python train.py --dataset="photos of plants and fungi (iNaturalist)" --horizontal_flip=false --vocab_size=37 --loss="softmax" --encoder_widths=[48, 96, 192] --text_encoder_norm_position="sandwich" --text_encoder_inner_norm=false --lr=0.0029 --ema_decay=0.999
Rows from block 3 of the text encoder, named by matrix and row number. Rows with one number belong to one neuron. Each number is 128 + 24 x the weight over its row's rms, rounded and kept within 0 to 255. All counts start at 0. Numbers have three digits each. After the name is the row's rms in percent of the matrix's.
# gate: MLP gate (text_encoder.blocks.3.mlp.gate.weight, 384x192), inputs 0-95
# fc1: MLP up (text_encoder.blocks.3.mlp.fc1.weight, 384x192), inputs 0-95
# fc2: MLP down (text_encoder.blocks.3.mlp.fc2.weight, 192x384, transposed), outputs 0-95
gate.309 080:111184103104084102141108112118100110119165159092130148118095119101135096104189144158068161104172144101080107106126140112099135135106137110091136126128171148105134143123113112137138119120086105167117158109142156143151145142108183079124120121195169122117112121159123100141168102152159100135
gate.310 066:126106178128144138077090097149090141098160126128100158138108104110098146103065154105138177111128137142119072127099125107088142097089158104067138187145117114107120136105130139085143088150123152162161133141140163116104140138139129127122149147154112105105145158170099158084136135155120121134
gate.311 096:147099095120162119134145157122143118154115129168123160106142116110095202145081116116160183109146124133140126100175147135133108112109109120145093166106121130091135172131113138133141091112125153107154110099160127107121126116142142133134127133102171127154126127117133096137148136116161143111
gate.312 117:101119121106152126178101137125130126172141128147141131101164105099115095124120120149109098114136164148147163113139138134143142101156118154090179132153127118112092158088095094187092128152124136129143116136151163136148112138127135081137197095155145116090122148156133084128089156121116134102
gate.313 087:135157149128095134108149140096174133106134117157101125108124125115117133103111139130142127138128110133150114144140134139104106162095106123115155128123066134095108136125102135099094152168185149088144110160087096121133108131130170135124121117150124119125134140131158134129120133114077137105
gate.314 089:162115124130130062164129140152125126131103125123170152091117137084100119137102107140093158152134087137141104124182119125136121136127147103148093120155122127125081119115118160162160096122108119091144113167118125108177159116158145119112166150162179119127139136125135124106109166112110156172
gate.315 091:135109120135109125119100141167141124113118186109110121102106117069134143093102154134114132111145139116120126114115081099144102138211130122145167159167149142093115145144123075120135150139137124120157145116118126159096077100138108175109206133137108136118156163167145115127092158138149181116
gate.316 118:126128133146140110121125138086133140141071080115135097183124148174114129147139097150121136120184138132155178145133134181187169154128129144101116134125142083121117151120086096133125124136094139153147156085112127119096168104118149118143164089152126125088110121147149109117139117146104136116
gate.317 133:135077109133126122098104140169112142094090131141164147121116137098105103134139163145153131112139158103150129142136146122088126132117159113142106149168121171092075140100128107086127122139112125162142118100119162159116171136111104125094130135114086111165108113180112106129147120097108136148
gate.318 071:112125142119122143135146145146106162155104145140143102119082083098187142140100114120115089156132143095108107122134081122080149112098138097146159126145126100064153139136117126127120131159132104128126155164102144129165082096101165105147052146123142116161158119092150131134129101137158110134
gate.319 093:122187126128136152120151148115090107141133126106132112126095124138081109123158124118147151119131089060144130074109095163091108140128151132166125164164136104125095127107128141156103114107148137092137090147159164165116112127088151143136136095098127133158119125190101162138140175136147118134
gate.320 102:109130072124140092099124081135155073124132099166162126143114140130144097074138142158136114131131128127092091101123103137159159118145109130117127124171161124122118137111138157115135146107091116140105121114115123133131156135128136105163141191124091095134126127144076125155119151121142132162
gate.321 111:123113116126124101123178088148158153112138117159110169146121092118104145107138128123113134093194160125111125151147140114100124139176131092141159160126100115127113081117103118150110113079140134076153135147120161162097131121129142129114098144152159176125071111146121114098089131099095144163
gate.322 131:121119126090108159156124141135084136127118091099145121150133149075132165084138132098140140144124153140130127124156119150124163104152148081141125084169115136161092144134099163144094090193159145085119130149124107114111129113139119098165124152110179096140161082151115148159128119123095133145
gate.323 044:146074101119161153130124158169133141119128114127140120155087115140105109150137084137123207107164120119088124134120148115162084097122156110122128106155139095144118142115133129137111096125149107176092117130131154154153094128152103128122106137133138112145131116137160121141124105125101125095
gate.324 124:083133060115106124106157124162145138122147149159094138128111116077107148122111111144110150161112162132139083161160127176082138127109094138124173158120133154143111153108114130118105173135107120092159138151086128149137142100126108159152130126158123123144133140151151140138125160180137134115
gate.325 111:117140161162188145095116105186127118143105118107136136135144104116067136165093105121110114098133120102157145136109138094136153159097146104113127110093119111098122123132126131150172153158098154119143151127108081134071165116162140132149158129138129115108107114126082149133136130088094164125
gate.326 124:142144115148125137155124097143103130130126145153126118181119123187119122130097089110111149126132128122116132131139119113128096133146136128197136111176090120113119162110132180113158088123128085142161149083101103101161085121115148130123196123112108125129106177151155118159123100127097122137
gate.327 107:174114094163122083154157158148141137110107116113115145163079110113111131128153122144134144154144144116162107135112147144129116179135079128145092131136083126141131131129114106131140173105112076102159110137133069156145128097144104149147136136120112090130104118129122169168122155128127057135
gate.328 088:138139142112112115135114156123127131146130121101068172100106087090153172139109121127106126141100137087111121138123144072177097095112132092160149153151104132152174142114111114130095121168192156146151100120118146143122151064130103127122138137124179114134099145109199115123139124128118083120
gate.329 104:132101108136146153166117121123151125131132057131126183122134122139136139103107116097155154088137166101147142102110063090114131142136138122111157148114133121108122148100105163114153120101128093134116105170126139157128125165159178124083133136112121161129114135114122134115119101133152148160
gate.330 092:155156146144108141138141153137145113189101115117125102100102130092124112148152185176148112143173151093119140092119133110090124142134116145125168122150138150130135102110156165075084125116149120155177118138122073094122109148178127128072167134128128138148129163143124113138139126132132116134
gate.331 112:148174053132138129125136155102105140145122128099128193098157159109123096106129103160131116108151119107129124124172114165105142165136155130167150163172096090134113125150120167105116174102132133157160156090129116135116137087107091146107131059146083112115142130124140072122122132152124146155
gate.332 121:082111081097155139095135128109164136100099119113116109122135124122118126130123145173125155093138082115121152112079089154136140160137107137131096132174146124080173144117150153098133111135136154133153146120110102144137094130125108095117158090116157133094104129127147146120111087160106119155
gate.333 069:142086122142141124128141104138136116149136153155165133145149143164143116116147126147110098104169139123094115142136134134107109110156103106157160092113084121152116130129100134106120141085128119131144098125107099117116105072170179129126153117135153134141161141153135104083102126114174137112
gate.334 095:120068105166103112159120130146101137134117105170162133136146123084146127110138160148118136152091128124130132133130110134142159148161141128154093113050199110104157162139105119100142102126112159173107167108128136118162153122137119143111140147085101113133090118163140098103117125144096152076
gate.335 112:115141171139108103087122146149111120162145142131136155138143141106130076122113147107110161157110101096147095114115122118129129110135139107133128119111170138150127086139150110110153105158160089136166137148135087086168162154154131161118135112134174108085183149133132169131148133112130150142
gate.336 087:138129126138165136114159125145129130143131154108116116101138124110080136115104124150117140157123079097103145132159103133126160160123134134117132164141098108164148109124098159085143100156120102111166101129101153102137145167076082119111159112110113130116146149153067120106121093147172153137
gate.337 086:136151145114107105127159091138125112189074094098107163104142078150078153139158092125175128110135127165142124144118088123131129166106092116142139149117154116134070155154121125135161097119113088145126139142110123143106146144161142150074149154098150159149115151113121109096084110137158082123
gate.338 104:105141101142120102120125157073190140111133100160126128141143151180133131120112099129091155098155101104118089116136146152082128164135095099109151107112127137136131156098118149163137101076141117143170127163062119121111116126150090133116148100112137162167123170131105159116162137108152131180
gate.339 086:098163116124122068109148125098144130142071124124088163156119161127155108110121134112124123108165129151073123126115123132087103080156146122116116151187134107126091151118106090122155144107106145142133146161113109093161132146126146125087174162125168112130104135119133116108140139140158154126
gate.340 118:131134161093105124133126168168171135162110104122129124150157097127098122164124148085128171132161177109142125104106138130121139146132159107140138127144156106122144124127098119119099094126126128149146120157072155132154155091140093149144173101122133108135112131157139132095141122133113101132
gate.341 074:128141119135110164149121170144108133151161159106089155087151153142185142097070138174118110161106106115132119121119114105124116144110166131148133125123135162106092143133110132114160166133163101200142114121127104122110117075123108151131101148120138100102109117174112143134101102146158104125
gate.342 087:115102112081118152133133147137116087116147111146108113177111161090130117160117132131148109111156094154116143131105123143119108182105095135112111156157095074192139128090138150152132142166130122119122155117158143118137154100127135111159156093118150120178121151134162119104111149110195130151
gate.343 047:120131115157117103099110161135142088158156129126111158125136150123129112131104081173119104185150179136140122087122106146109144146111106156133162134083114089117143119113172122093153114080134129133112157100151137148075131159110134126151133097108141136122132112119143132149140142123112096134
gate.344 088:101137121112100120141095123085121123139197109088126133118126160149156138129131100136087186104149143125117104109082153149146138100112141123187128142134133122123132125091158136142175110157105140142138134105124092122123130125121157172136161154145139122134129129140143179081137111130108148136
gate.345 141:153090124159095126137127110162152104128144138084137142126108142101097150135105089112122152131101142095138106150147160197123131096164099125125108123113143089140165139108177101163131149135168150159121150183143137150136147128143115122136167166110115130087170098131103115130140091134169142151
gate.346 081:090137145150081171177151116133111145114091105096128117107130126149124129110120117161129128113112156106092102160111133148155104146155141144159145134135121164137100123140100121096154147083114123104145113122117124085136161085097179145134119129184121163100132089129122112094182078137112100117
gate.347 112:131132104151193140118147102118098164088160125116092140100124114065165105150141120128142148112125154112150110082093141136139142140105104145163156183163122160166119110090093121141122147133100132141112156131119141132180113096143140120117142125091096139077132146096170147112098123158128129146
gate.348 093:118152142132166113145120104159166132162121149162083144095110154137153134114129133146129110131087083100095117106115149162143138095087137111171109140128133138137103148117118111098135182129115111104162148101152146131097124125153109105139117129174118118140132169152159102136083095106104109119
gate.349 079:114143129115107168160135113136102135116173119123152140142119091125088141136178123116153115139175148131073101176121149110104131104138134159134099134136165158128106147105112112104110114130116120152077090148124167155127111117149108124120181134088103169145107056161123115138128122169078137149
gate.350 095:127177119149112145151109123165158113129088121141128126126083125076109137164116172160188108120182117117118161120125128141113109135158121149121113128111109195142164135119119130126139110108166109149148107154126095117121111144163200134071159126117124126112134159126141095134137125141124105147
gate.351 119:105158105136100135146176112169104166128095040112152151151142082117134126161141123141099117153142107119095111138125149129143150117152165113128127103140097080111155170123120151120138185104111119100161117113144144127124091139088101078184128097143140114121176127108116144116127098117150143132
gate.352 127:141145116131106160144118111112154121111111116127112133143149141145085114053119092157137148128211103103162151155114123146110101151126139131149132146147133132094106162110119150140128142137104164100088147141125054154090130157137135145143136099102131135118104074110136156139155129101134112111
gate.353 078:083088154118132121136107129135170116140138083140090129123133134123141150146120140179111128138144153142100085165142120135095166182144143133139192082097085130146117145087119098103184110109141112105140111135133106157070153134152123136122148144145115135095123180124146119116133124145149125151
fc1.309 076:145104121185160132124133163131144119153119100158127109132144136148137165134090127082155097139117118182165125147147114161158116137164111146159108119141084077152139094132140123083112135131174157126133094119114092094131077157108089176115140132098116119139136131074126165121105158125099158074
fc1.310 064:137126076124112134180157168136166099162108120141135119119155147136182137149170115129123100133137129109127160124153130149144115158136092118196103095117131134154129104150161145189125179125138081095106140119131094143144121128106134157119105117100133161123134082097153106187137132103114118134
fc1.311 095:172129095124161121097154103131106115163095098154118169121149148109096157146101117108165151084114131129122121117157122108106090136112121093132083130127118132104119156136113146113159124129129151131132111127140118125103160125179127139138133134109138149122111150125165122130104144120152105108
fc1.312 127:120113126086168134185113125116134101168145142147143136118158112130162096129098142149119066157103131164152139133105155160132147086170129156086175132128124131101112141088105073159090118148116137124139136139124161139135119141113142077123177102168145147088140130148109109115115144124124146110
fc1.313 093:144141161123115143104157111141172108132161099104133108113151104108114106114108111103165135139133098167131129148120135132136077148115112105086159145101054134118127150134111153151140176161152134121114103139141102117123105137170147163118106113139148099134128167126141119141140109119125134118
fc1.314 091:091150153128096163085113114101157132116163122110115098174125135153152177099147137114155113103111166097153137143082147155131161125140098163103179145117126142185133140162111103103127125132142128180135134085118134155096118097118098126121129108102111125140119095134086125162132092127145124074
fc1.315 095:098146159114106152115134098088102105158139113107147114114100125122119116096160108111098151116136105125128131151114171119125123146071121133131110123095101131136120100091119160134116101126109121152120146126136152130181126171088140124127073152123144097121101104100116130123156106169086131125
fc1.316 090:129114097149143109098133133118128172122099061102136098153143129162119113167134106122093129102169118151112154131146100183166147172125136123103135115134127122126155120151081122141105127118123137143168146071119113118085149124058129142171150114159123155085104148117139117101140116132122119127
fc1.317 125:101159176121151104119153133111136135164130113127065125131159110134118149108120128116081134129112104162099130096101075128124111135129134134098123121106087116106172122144107157154130092137143139133100199147101125107125106122131140155158098112164156115116144145114101141066104141167137140133
fc1.318 067:110133106184135167102132141136149090148094143122134110123117148141100157141133158124152163128116134094191132114124121124154115152105145084112128142128104128127112143113135119117101123133162126179113147131095121137121131124119104117090148109147109143125167120116080035157092130148117131116
fc1.319 094:132160124147129174128146182114108125143128086087133086156100106113108125139135101107167137097147113100135112102123093146098133121148117132141120165171113097155126105131137131161124128127176133106102109155145148140105121116100134152114154130090137148157121155151128133159129141144145126112
fc1.320 106:142083145125135136061083127118160128137100137072121138154133155116137116119099103142123123158110165111089156130095165135118113107131113151132165156152098131117124108153131073139129068159145111129144137101136119123124147134071092158127156092129165112168134126102165084169107125149111099102
fc1.321 118:150142133147111107097180094164107152096154131174129161136109111140081143122156116116128163102160154142145114144143128155101126153150131099119135152118137122099129065124113137116119100083143092095137159137119158159098145140110128158100104121148168163118084138145113109121104101095091111176
fc1.322 110:126155125149134129128110141150152122115121148150097136120090113169099092135129093144127114103128088124121125105095150097138113182148097136111136173104170123109144137145146083113186153088086118151128141113116125152135102132117128123081151100134063154102106137132163096089117140137159133144
fc1.323 044:101177147120139112148109108090097125126147130146117116098162159116115131104127166108113082135078151122168100136135118115102176151155067134118133167117117134085151133148130110118125161136143159099164123078119105096062129150131117158153154112123127131128142143115079151109164146124129147126
fc1.324 124:113114119104151149081159158150129105072161180135113159141127136106092111143105106118141106124139157165114083144140104164117127098095117140108183142132133140124151138103109115122125149127134121114175149140112149132100126125130127167169112118158084147149140157114148118156152133143153120120
fc1.325 114:144128091147112042145125115110130140122102170114133125144102101148189125127128136119163144124122144162162105154139127125143098115110098094093149139140131082134174126114129095109147176140095127168135118147142111152104111118112118122127086158161170120112145087138147130128114140152135089138
fc1.326 124:117110133150159125142116139091126139128130148136102143126146076135122114116094135155160111128139109136101111118145153163162114126121139128114148082149160155108153125147140124108090141130077131097144126163110151126158111112133136164085158096115127117142093153184126125098126125122154090103
fc1.327 098:123131154116150132151143127096143171128132116126151153148104114133146116095147161115175115136132166150115146167132111114118175140135152159088178127153123141146103098145124170161097152102102120111128108101148111115137141085108101095135181132126120072100105168144143107172118139160134102118
fc1.328 089:114132142113124102118131150132151123155132149102073136121100138085154161139101099140105122160098171065133099132127122094161106113101118081128145165148084108139174150115111108133121153156182115155156140134134146149144157094158124135122119135115152117108076162109175139112116093128130097101
fc1.329 104:131137134123102107106122142125120154116150137120114100127095127127118132171161118165139107140086093145086101161148184170148126142126135141140099130137132129143158118126145113148129132124152165107149154084148136097110116104088065159127141105138149107143153145151130111129127146109125083111
fc1.330 102:132146154134097147129121142150145131166120093111109086079104134088114104145139202171161108134161136105137151090130110125125123151151137129140156117111133147146115112114154176088091118114152128151172115122121093109088102148160152123080138143137109124151115146126134076109136118143133117130
fc1.331 123:123103117148153133124103113141107125126134144085116137170117105124151125104145107113134156117131150151139154126179133137116140179107156113159123108119147112109116138104099147073082102066138175144075109099162125100163123121089131139111108132145098163156183160137171105142102105125136125095
fc1.332 120:121164124112165123144100148134138145123100100144109140121102112102130112122084119087094150117086136088140128120165107158113103122131130155135119131120119144113137115110103148134099136149124167152126138116179153118113153149125140134085155132127169147074114147147076178097125132136122137150
fc1.333 072:133139147126108120140109166112101162100125089091096125130111093107108129144112161119142151142107109145145155113142119130119159126108146128091110143126163116115110138140150135144137113189123141113110153126151154158111145172114074119116102163136109121113074143104099170163125151143083122153
fc1.334 102:132094070161123107174122137132107125140109104164154134131114127099160118120147159127133150131092122116105146156132104151111150131164144126154145137068173129110153189125123110123167139142102186147101124119135142146115150123109145125107112110070116111138102137141150100092130135134116156094
fc1.335 110:111147118081153104087195133169131127110101141113103153126108126166092116094117110110093131177113160154116170150129108138102154182131156159159158104134111138163150120121117135138146094114122108119106136156093122107113136126141197160124143126144120103122137132096120122137106141081150105098
fc1.336 080:133117154087118113112120116096118134112105097166150147130106125156148134147131112124097072129155163154141105116096154112082123111144149129147119121118158163075108151110157119173158155110138136158081137134090124144119138096147148135150099154133116127124106124129192152139107159121107112125
fc1.337 078:131107136141189117134097131099086154109132118149090119115141138113098120117111135173079115173104178099123127150110182182094135117140141115140094121139113138117158140119132129137113146159159140134126118095148106176140098133125117145160138109170112123105131117103081106121104137149101202147
fc1.338 122:141144096137150111116122128083159094102161103137127100135143152156136126139127113121107157087112096124110125129130138122110146143126111111112159098117136140147110123086131148190142109096121124125143141185103117138171112117127081135117128116141129129158131130116137129125144150087133120186
fc1.339 087:195111135140132181150114127134122113116149116144135121113142081135105124135135128131129148141107127103186161111157143112162132156094100139142158117078143143117152115125152167122094132123146141136106120105116140172114110096138121132161096099116092136141169126134114145149115124125099105114
fc1.340 117:112114154112108112082092138147118159131119168172077152150140123140130130131217103097146106135101096097092130153145150132136106180138145104127141129119136132114139095114152117142120136154182159126141141113126078138132091137134135088140143104158140122151156174116123100146135137151161165138
fc1.341 069:133093132153180108065158076116133136110117106102128092152115097127098105150188114114124165094103150121150101138150163145134129139127106119099106114134125097158182149122160096146117114133091127091116156154124137156163141134136159103128154118105135170155128147089115135121127156132138115123
fc1.342 082:105120179157131133130116109143141101135129108146089134125195106106112128122157100118158126112180118136171137143105151119125098132114174131122152121078142124085177172111112091120128129146139133157125110093155126130140126121144110115084134165103141127099113136160120105128119115142097151178
fc1.343 047:144151159104125118151168112140104179101122120140156078113108113113132137133180175070135168104115081126145107148140132115142110116157131119132095101157126124140091148118084133171100137182122126131142109150106128110172135105141116139126139143101109108155122125125079119132102130127155143117
fc1.344 095:124111126152143123123177130168134109152099130140132122138165119116114144093137184135160116177117129111150133142179091096092135174097120096074140103140159101139151130142133092124099136108143104119138109137151138172124101144107159112109125100117112064088146138131136067165147151164109086139
fc1.345 132:135102118125091128126126097165137115113144139077146138104112141135088149172082097107136135134103134112137110160141172187096146103162113100115104137117138087132171122115172119161148145141171162134114147165126160154144151145117105131139182165117115120081149091128090115134139097143172128150
fc1.346 090:091128119122104156158099143142138139109128114132110135122153140152138109104083091159166156128095135107108110173121141136128101155138148144130131147089162156156091156158099108108184106081121176114130133121114122078123130106102187109156108134153104153110108108139105131097156078142146108096
fc1.347 111:123128185145100124166155133153107153156103156106143107110094138147123180110106105149113146159163103124086136124129101115185148145130129140130115151130119129099171153159145095160099095112132148088155141131135122109135086145072117134062099169115108122160099079169100130114104114114112088142
fc1.348 096:161146087166074139113138144094111104102151097110168111144154116118114079134118143101139108120163152144150138139148087105112138144167130094098155130145102138110141168142169156132142077157123120128100123133104105142152142120087143141137137142110141130122085092125111119103160149165142150162
fc1.349 073:131088105121114088122133118113122121159093162173107099127150152110116142129129104128107162106124132115150155115100121175131131141133112136158141113116076086130136100139122138151146151096131118137146154128143078095072152148066142101136087137146127146109142181119101111134134148087185136106
fc1.350 091:101141095123133126106116113140130141086086143166153158157121121126141154161094080114140094124124117138096153149141141178105113116140142136109074139109101154119145165124074072137155119112139091111086151155144143156129120131106177152145140090121137139094131128125143153123149131144108137144
fc1.351 119:132096158123142144133154148111147127142125154139082141141100159152136116091108118133183137105088120096159147100136101107156128139091115095133118165118124175124102150154169121104102104149116115183103142088106075122136143146173126106134131105174142120137112150158129129094139140119100157119
fc1.352 118:146128127150116152144093100116145110114125107130072138149123140114080115101105098137129121073139115108171143139096120174119097124123154074103130104133126102124105157123139193129118130135121166100133139166117060159067137157135133139166124119137120106134115136143079103113163174141166123128
fc1.353 092:081115143117120153155088108154116132139140099131084101129149124131153139164110156149138146131074135149112094155136131150128144193137130135106154071105104114160133143098088122104127127112121143119134128152098142150060127155157153149116143140129139096113129163153167125137155130170155125149
fc2.309 080:128099160151127140117135136147169122172106091173141140129131138188124147164078147099150088138103089137161169151116092155133113139096127138144119150109112105140129086134152096122124126118160164122143107142084112146097100127136113197116126139149114133156176139081090177098102161098105182134
fc2.310 080:128142148141133149137170132150146142185100122127151121119157142144156142117138118149105124132154164129118110152161128127132112174162140116156125100122163089153110138115139090169119160138125104112138143167144114127145119114142166120107137104109144163114105114082135108165149112104112116112
fc2.311 092:135107109128123124121116146146150121157124123147112149102137108116073199113135138091114144087137095159126117123183116132132102133166121102144114135128113128142157167080121118114115088092118114153140115103152141078105128149158119106143135077105149145142148118138161109129117130170142145109
fc2.312 107:123117134115157107158131133129169135147117140115142144082136120137109092139147085121114094123124122167136155085165134123115137105135113143128138144113123097124103143092112094189092127131099150115143135143125167116130172147141144120129145104108159138141115142171110095095072145102117148149
fc2.313 098:098187166109125114092163127126163117127127126158163108096150142140100146140131120112113149158135143129139137126118122120100138140120118130131163123101081156107103125112130096113104144142182174082155084147131110126175122145136127161139141113109148108120113140109109142123142120151093075126
fc2.314 107:091106132090113148106123097108167148111141143121076072144105114154139126123166129121153116081139168105104153132105148143107160135159108133106155136099148129141140132151149117109131138107143114177131132100118094178092105119124109124165117104116076127129128109140147140148134115128149148091
fc2.315 100:138127145115149133068117142099146118134153081151132166161148121127098107165116103130135140143083120140123145115122154162135162145097130152130122108085113112158122116145106176145105116101134073159154146124151120110152175150150168089111101101146149133122073129081102130096184124129116113123
fc2.316 102:146092101104126125141122131102135158183124100132146121172091158137104122101134098153120120125165122113137131134123146157152150185137128150118133137078114100099114128111125088093090095091128138154143172085108103087148159135117158145130157114176118162093126131127123176096136119156104099151
fc2.317 108:082161133091129109136086081075132121136165103121080092156122125136129169115153127146104173111122084145132162114113166124175134128081150135153156075110103102106149178156136169116098130133121117132100142138115141118110096135137118155130135102155125120130181128116154143120142103141146119130
fc2.318 057:099150105194131138117141135124176147173103128120141127151104154167099150137118136136160156109137122119166130093122129135142124113113131118097095151103072153126125110120095118143119118119115087147112141127115135123128131100104090138111148122141150149124147126155101060110086126133098143133
fc2.319 113:138166135113128146122160135101095095128108110106127102168108119133089105155107089092147132120125115095153140120111120153091118123133136111158115134174145088164129131148162125138132155122144105126100123154131141164094125112073139148123111090083142159116132135140149170156145150195155105118
fc2.320 096:144066134135097103091112161130125123144118114084138116148137155075128173143144128125138116116100132092128129114103138122125091118109106135158123153124144172072155066107130078149121078134126089117143156102126125128093125126106150136153149118145169137140162106157159085141138131158134105127
fc2.321 111:121100125114115090120176102113133163138130104098135160106128103128148102102143102139144137120162149113134130116128114123121132158167123088175161138133087124138130094150125080146099112116134156078148094135113132110102131142156122127131108122131171177126079113145116083097096127114086114184
fc2.322 129:122139127139123136093145118120163136118149100132097099125124143123120112163117096147133092139103086165130098134112131147142138143084116147141151147111138142092151115151113132115171198083137149158142120140064166133114145111138114110122150138091101131104056118092157100121101151122153132130
fc2.323 037:098160127144129147152115104108125147139124149123128145094149135140165135111118140102102104122139109095165129153118147119113188110128091116125100122088133140098136130147126129111130187134123124095111144090109157086116142112091151167147093129114096124108123157079075166074135165114142108118
fc2.324 114:094144106090116135117164178139141107090106157107097142108128138155144145149115147150129118128168185167132088147175109166096132114115105164108146148142131143170112089160126151107135135144138133108142125151089130143144129115130132174156133104135093106142121138135122154143120163134130121137
fc2.325 117:121092081119131100113142106105138185112118179147163169125090120079157135107123159119110127120100177173159089166147136130162103129111122140153139159140088075130151143170108117132107172140087106145101139158115090096131160117156126100161108148142137086106139088127122126127131120120115148118
fc2.326 123:141120116155147109124127111122131149126127132125122090130121047155118152097121122186149113139128123121092155127119135158167127119126154133143103128176132150140167144134136125120110171134067121098145088196129160131122068123113134150115189111110096112142126143153121120126109126161116133086
fc2.327 103:129127169125130113174183087114161172142105135107129148163068143138148146124113129125125133162129158121155123178151136136132169137140122125123156123158105136164138126117119153147115111088111105107109116132155106104151127062128089110141109123130130085122120152153136119163100158165131099129
fc2.328 091:119169143154127139112143142098152146166119112114117104092124133098165129145089128108108112148133148102137134128106160136169061082127139068159139129172110097109147129088105097132130132134128169148159129115127164161080147129110092140140152158122169143134128129105178119081144146119125101118
fc2.329 108:093156168151130099105126148124121119111124137136161113142093109117093133112115132144133089192122107130143120122085147133151174146111090115158154116097132132132102112141111121107074134181080143113183144103101117132103114088123120121114148111151134123125168155104126135133132154097115124075
fc2.330 091:162166139135144141153167132146109109135104114141124092082130110095104137145122191174121094160184157118139104102123112069107137168127138110124141147124128179136130098108122140112105128120135146189186094174145094131116115135153118161108135157108149119141130151132153076129149095126148113111
fc2.331 112:138127112114171124124096146134063080115111121132115118170117090110138107091147104128127156127128138146156145111185131092128136146099152134140111124135164071100131119135092158091112095097122159125094119111125107125183122131121118149131112161154129131136169130140174128128111106128139123118
fc2.332 112:135160117184142115158119176129129130094107119139134115135093159104167151139124115105113130121135105082151098137135094103101146133138141137124135129080129117109123123088123086149102124173126186194171138115130135113124122168135122110104149102139149122113087129146096143153133114171126158116
fc2.333 064:103150118111105135117140134115125124140115101128062116115086116077099143131136137125165143137074113121174117122086125112152143169094142158124112149135141140101148116105162100132105123166127124115131162142125151128186123141112098113144099145130119138102077132148126150185160142131121112127
fc2.334 095:106089077132119116174128154113121161139149120156178124137135123127162134108134152155131119122093120120117085171101130113159111128139109117155103161051180076137146159138096129146142126152122148134121148129139158107129186116113156139100139132114113120131106107137164090116088169151115140122
fc2.335 132:122153112070141127109185123145114134101106151109123150126125104153100092105123099128098169159096106132126169121148130103092129150115118145148163135104132122173170167116096138139164071100112118111132150150118123104104143094140185143136097167141132130134104129105146126134118145078133138095
fc2.336 074:088125130116099153117121130133118149110114105128127142183168121143141137148130121150101104087146150145129119129128132117127145133136122106131108133109133153121082129103133077170128165071146168130062146117145124163091103096171114132140143177129155106120089115130208155145173143150099132117
fc2.337 069:123101138121169123116164144129089144137096129137091109128109121127104116133133129155077132119108164106140112120139177204122155135095150118135105125127148141081161126115126187127109118149169154165111086117115088194117146146138090121151059149153109117132141121090133124131119117116138132137
fc2.338 116:125099112128142092096123155089180106115135096122135147126128164198149116107110144126088148112138109097132104129117126149106146129135076123055144136108118157128140161076126124168157142086151099119127114162077124087110092138170083138117126116106138160148113148130104131164164155110129119151
fc2.339 088:151128167112141204135123120168090117092135115124133098144124130152088089115112147152114110166079135127140106095177117116163136172130112142148116111067123141102195125115135127135126149144142128139121110123129132179142135127147114135119094094097131143092148133131153138166125122127117108132
fc2.340 113:118088168142137124091112116157098154113141096146120129153157105174116126128188107132122163102107091106065104119164169094122070174102164172115122117125176115125125099135126139123155099104164111133134123132097056116165158133116131117152149127145154127136127114144150174123137121168127145127
fc2.341 067:106118149131185125115106076108148129103157102120132124168088057154093143149132101106142173095123116129147152170115140140105080130120111131119114118104119115165189122130137108122130109146061140102103143143122179120156133124168145108124140117128185165143140114081135132117133138107118115125
fc2.342 069:130132192122144112131134117133125097122131120186120163131168114130136124154134111148130110088189118154151113148107141116146095143136168126168125110106116084112167151119130075176129132132119139122128122090171134129128130106113111174101112147111146105121102136174110106083069152088082116138
fc2.343 044:126131145130148147114140094118112159126095108109146144120135089143148128119152190109155150130144094136131124126142136111175105151123154076123142076089121106115112119120096116147152151158068112114148102124096163082170101152131155119109123147130110110118128132083115123104113140131142101135
fc2.344 087:143086103143146144131179103144136125128112114154146141096149114107114097114125148132159134160075093129111125120215096117116128137132148141100128121149120138137165107146124100081059129125142099128105133161163152103102102152126113139115057128095086120140142117109138075158156140142128122146
fc2.345 134:110094075145122150179111114145145156127108121138106129111116129118115117123109154118164101128141143108142093164059137170124130137124081148125103138144144099106146144092154120181153104146148096138111173167139119195154136147136114126150134157081127157082147118128133125128120075160138168132
fc2.346 098:079115137156118180131131141109084141111122157088117124134117150123133100152093137136149136116101136098121150144114149170169163130172114101139156109128128155129128098125127125144148157065104146082112145109139155080130160107113193143136118119138154124098113101150126136100179138138084089119
fc2.347 105:107113090165142123141168163154117142125119121141128111140123120137131166098104128144100189140141106118130161109111122140142156114119130160113151186113136150094134152154122122153100143082149149114151150130154079098154122151081123153108099140131101158133106084170152072131112087154138062128
fc2.348 095:132119116135113131119114136100090124111134074113167117121140133101108137158145125158147150142129163171148114111114118069138176140144089100130142149118122111100137131130117139143101085162143127136135139165098092151179163175110149133109107123098151137151101096133132128079181128119121171101
fc2.349 067:150118136116090076148146136096106080165131104134147115147152145127116153155120096109095167121114138132131106106119143179136136157144151132148126108108103094122149135153134138143149150116103148181156127170127082137086129121145143102140119113167122147106127164141113118103156126061146142106
fc2.350 100:112159111088134146121113138126154130122147151130151143162084133109152137169084114122162093096085086154102134129126143172137117122164102097124114131116118157166144170157109127147143126077142100085100134140133113100144123143083145105105121122137122158089109157096101111169093160106091125136
fc2.351 110:113103129112132145158158132125129132118123139122136099133121124156167110096089129124151087137072153105167131137152072100146180119135138136138149146083114134146092125163134117084103157136131102202104178092122089097112147136107139128143103125187120148147115108148146145138144130102134166106
fc2.352 110:173124142140108171130072129131153104065132118135123147136132128115070118084101111125136152103143108121182129128106106149109111108099176115112127133145124118103099148131100185122142121123116179099103139140143099151075157144106134123160143135143138106137144114170090147105169135129161122161
fc2.353 097:100057164118144115136081120107186138139164114135118096148114145126114155151146120150123137090109099164103104178153124132111150130132134162143167079111116105170117156110117106085163161126150111119085123095133096158095132127163126143121123150152128140114107181122138133132112160146135098156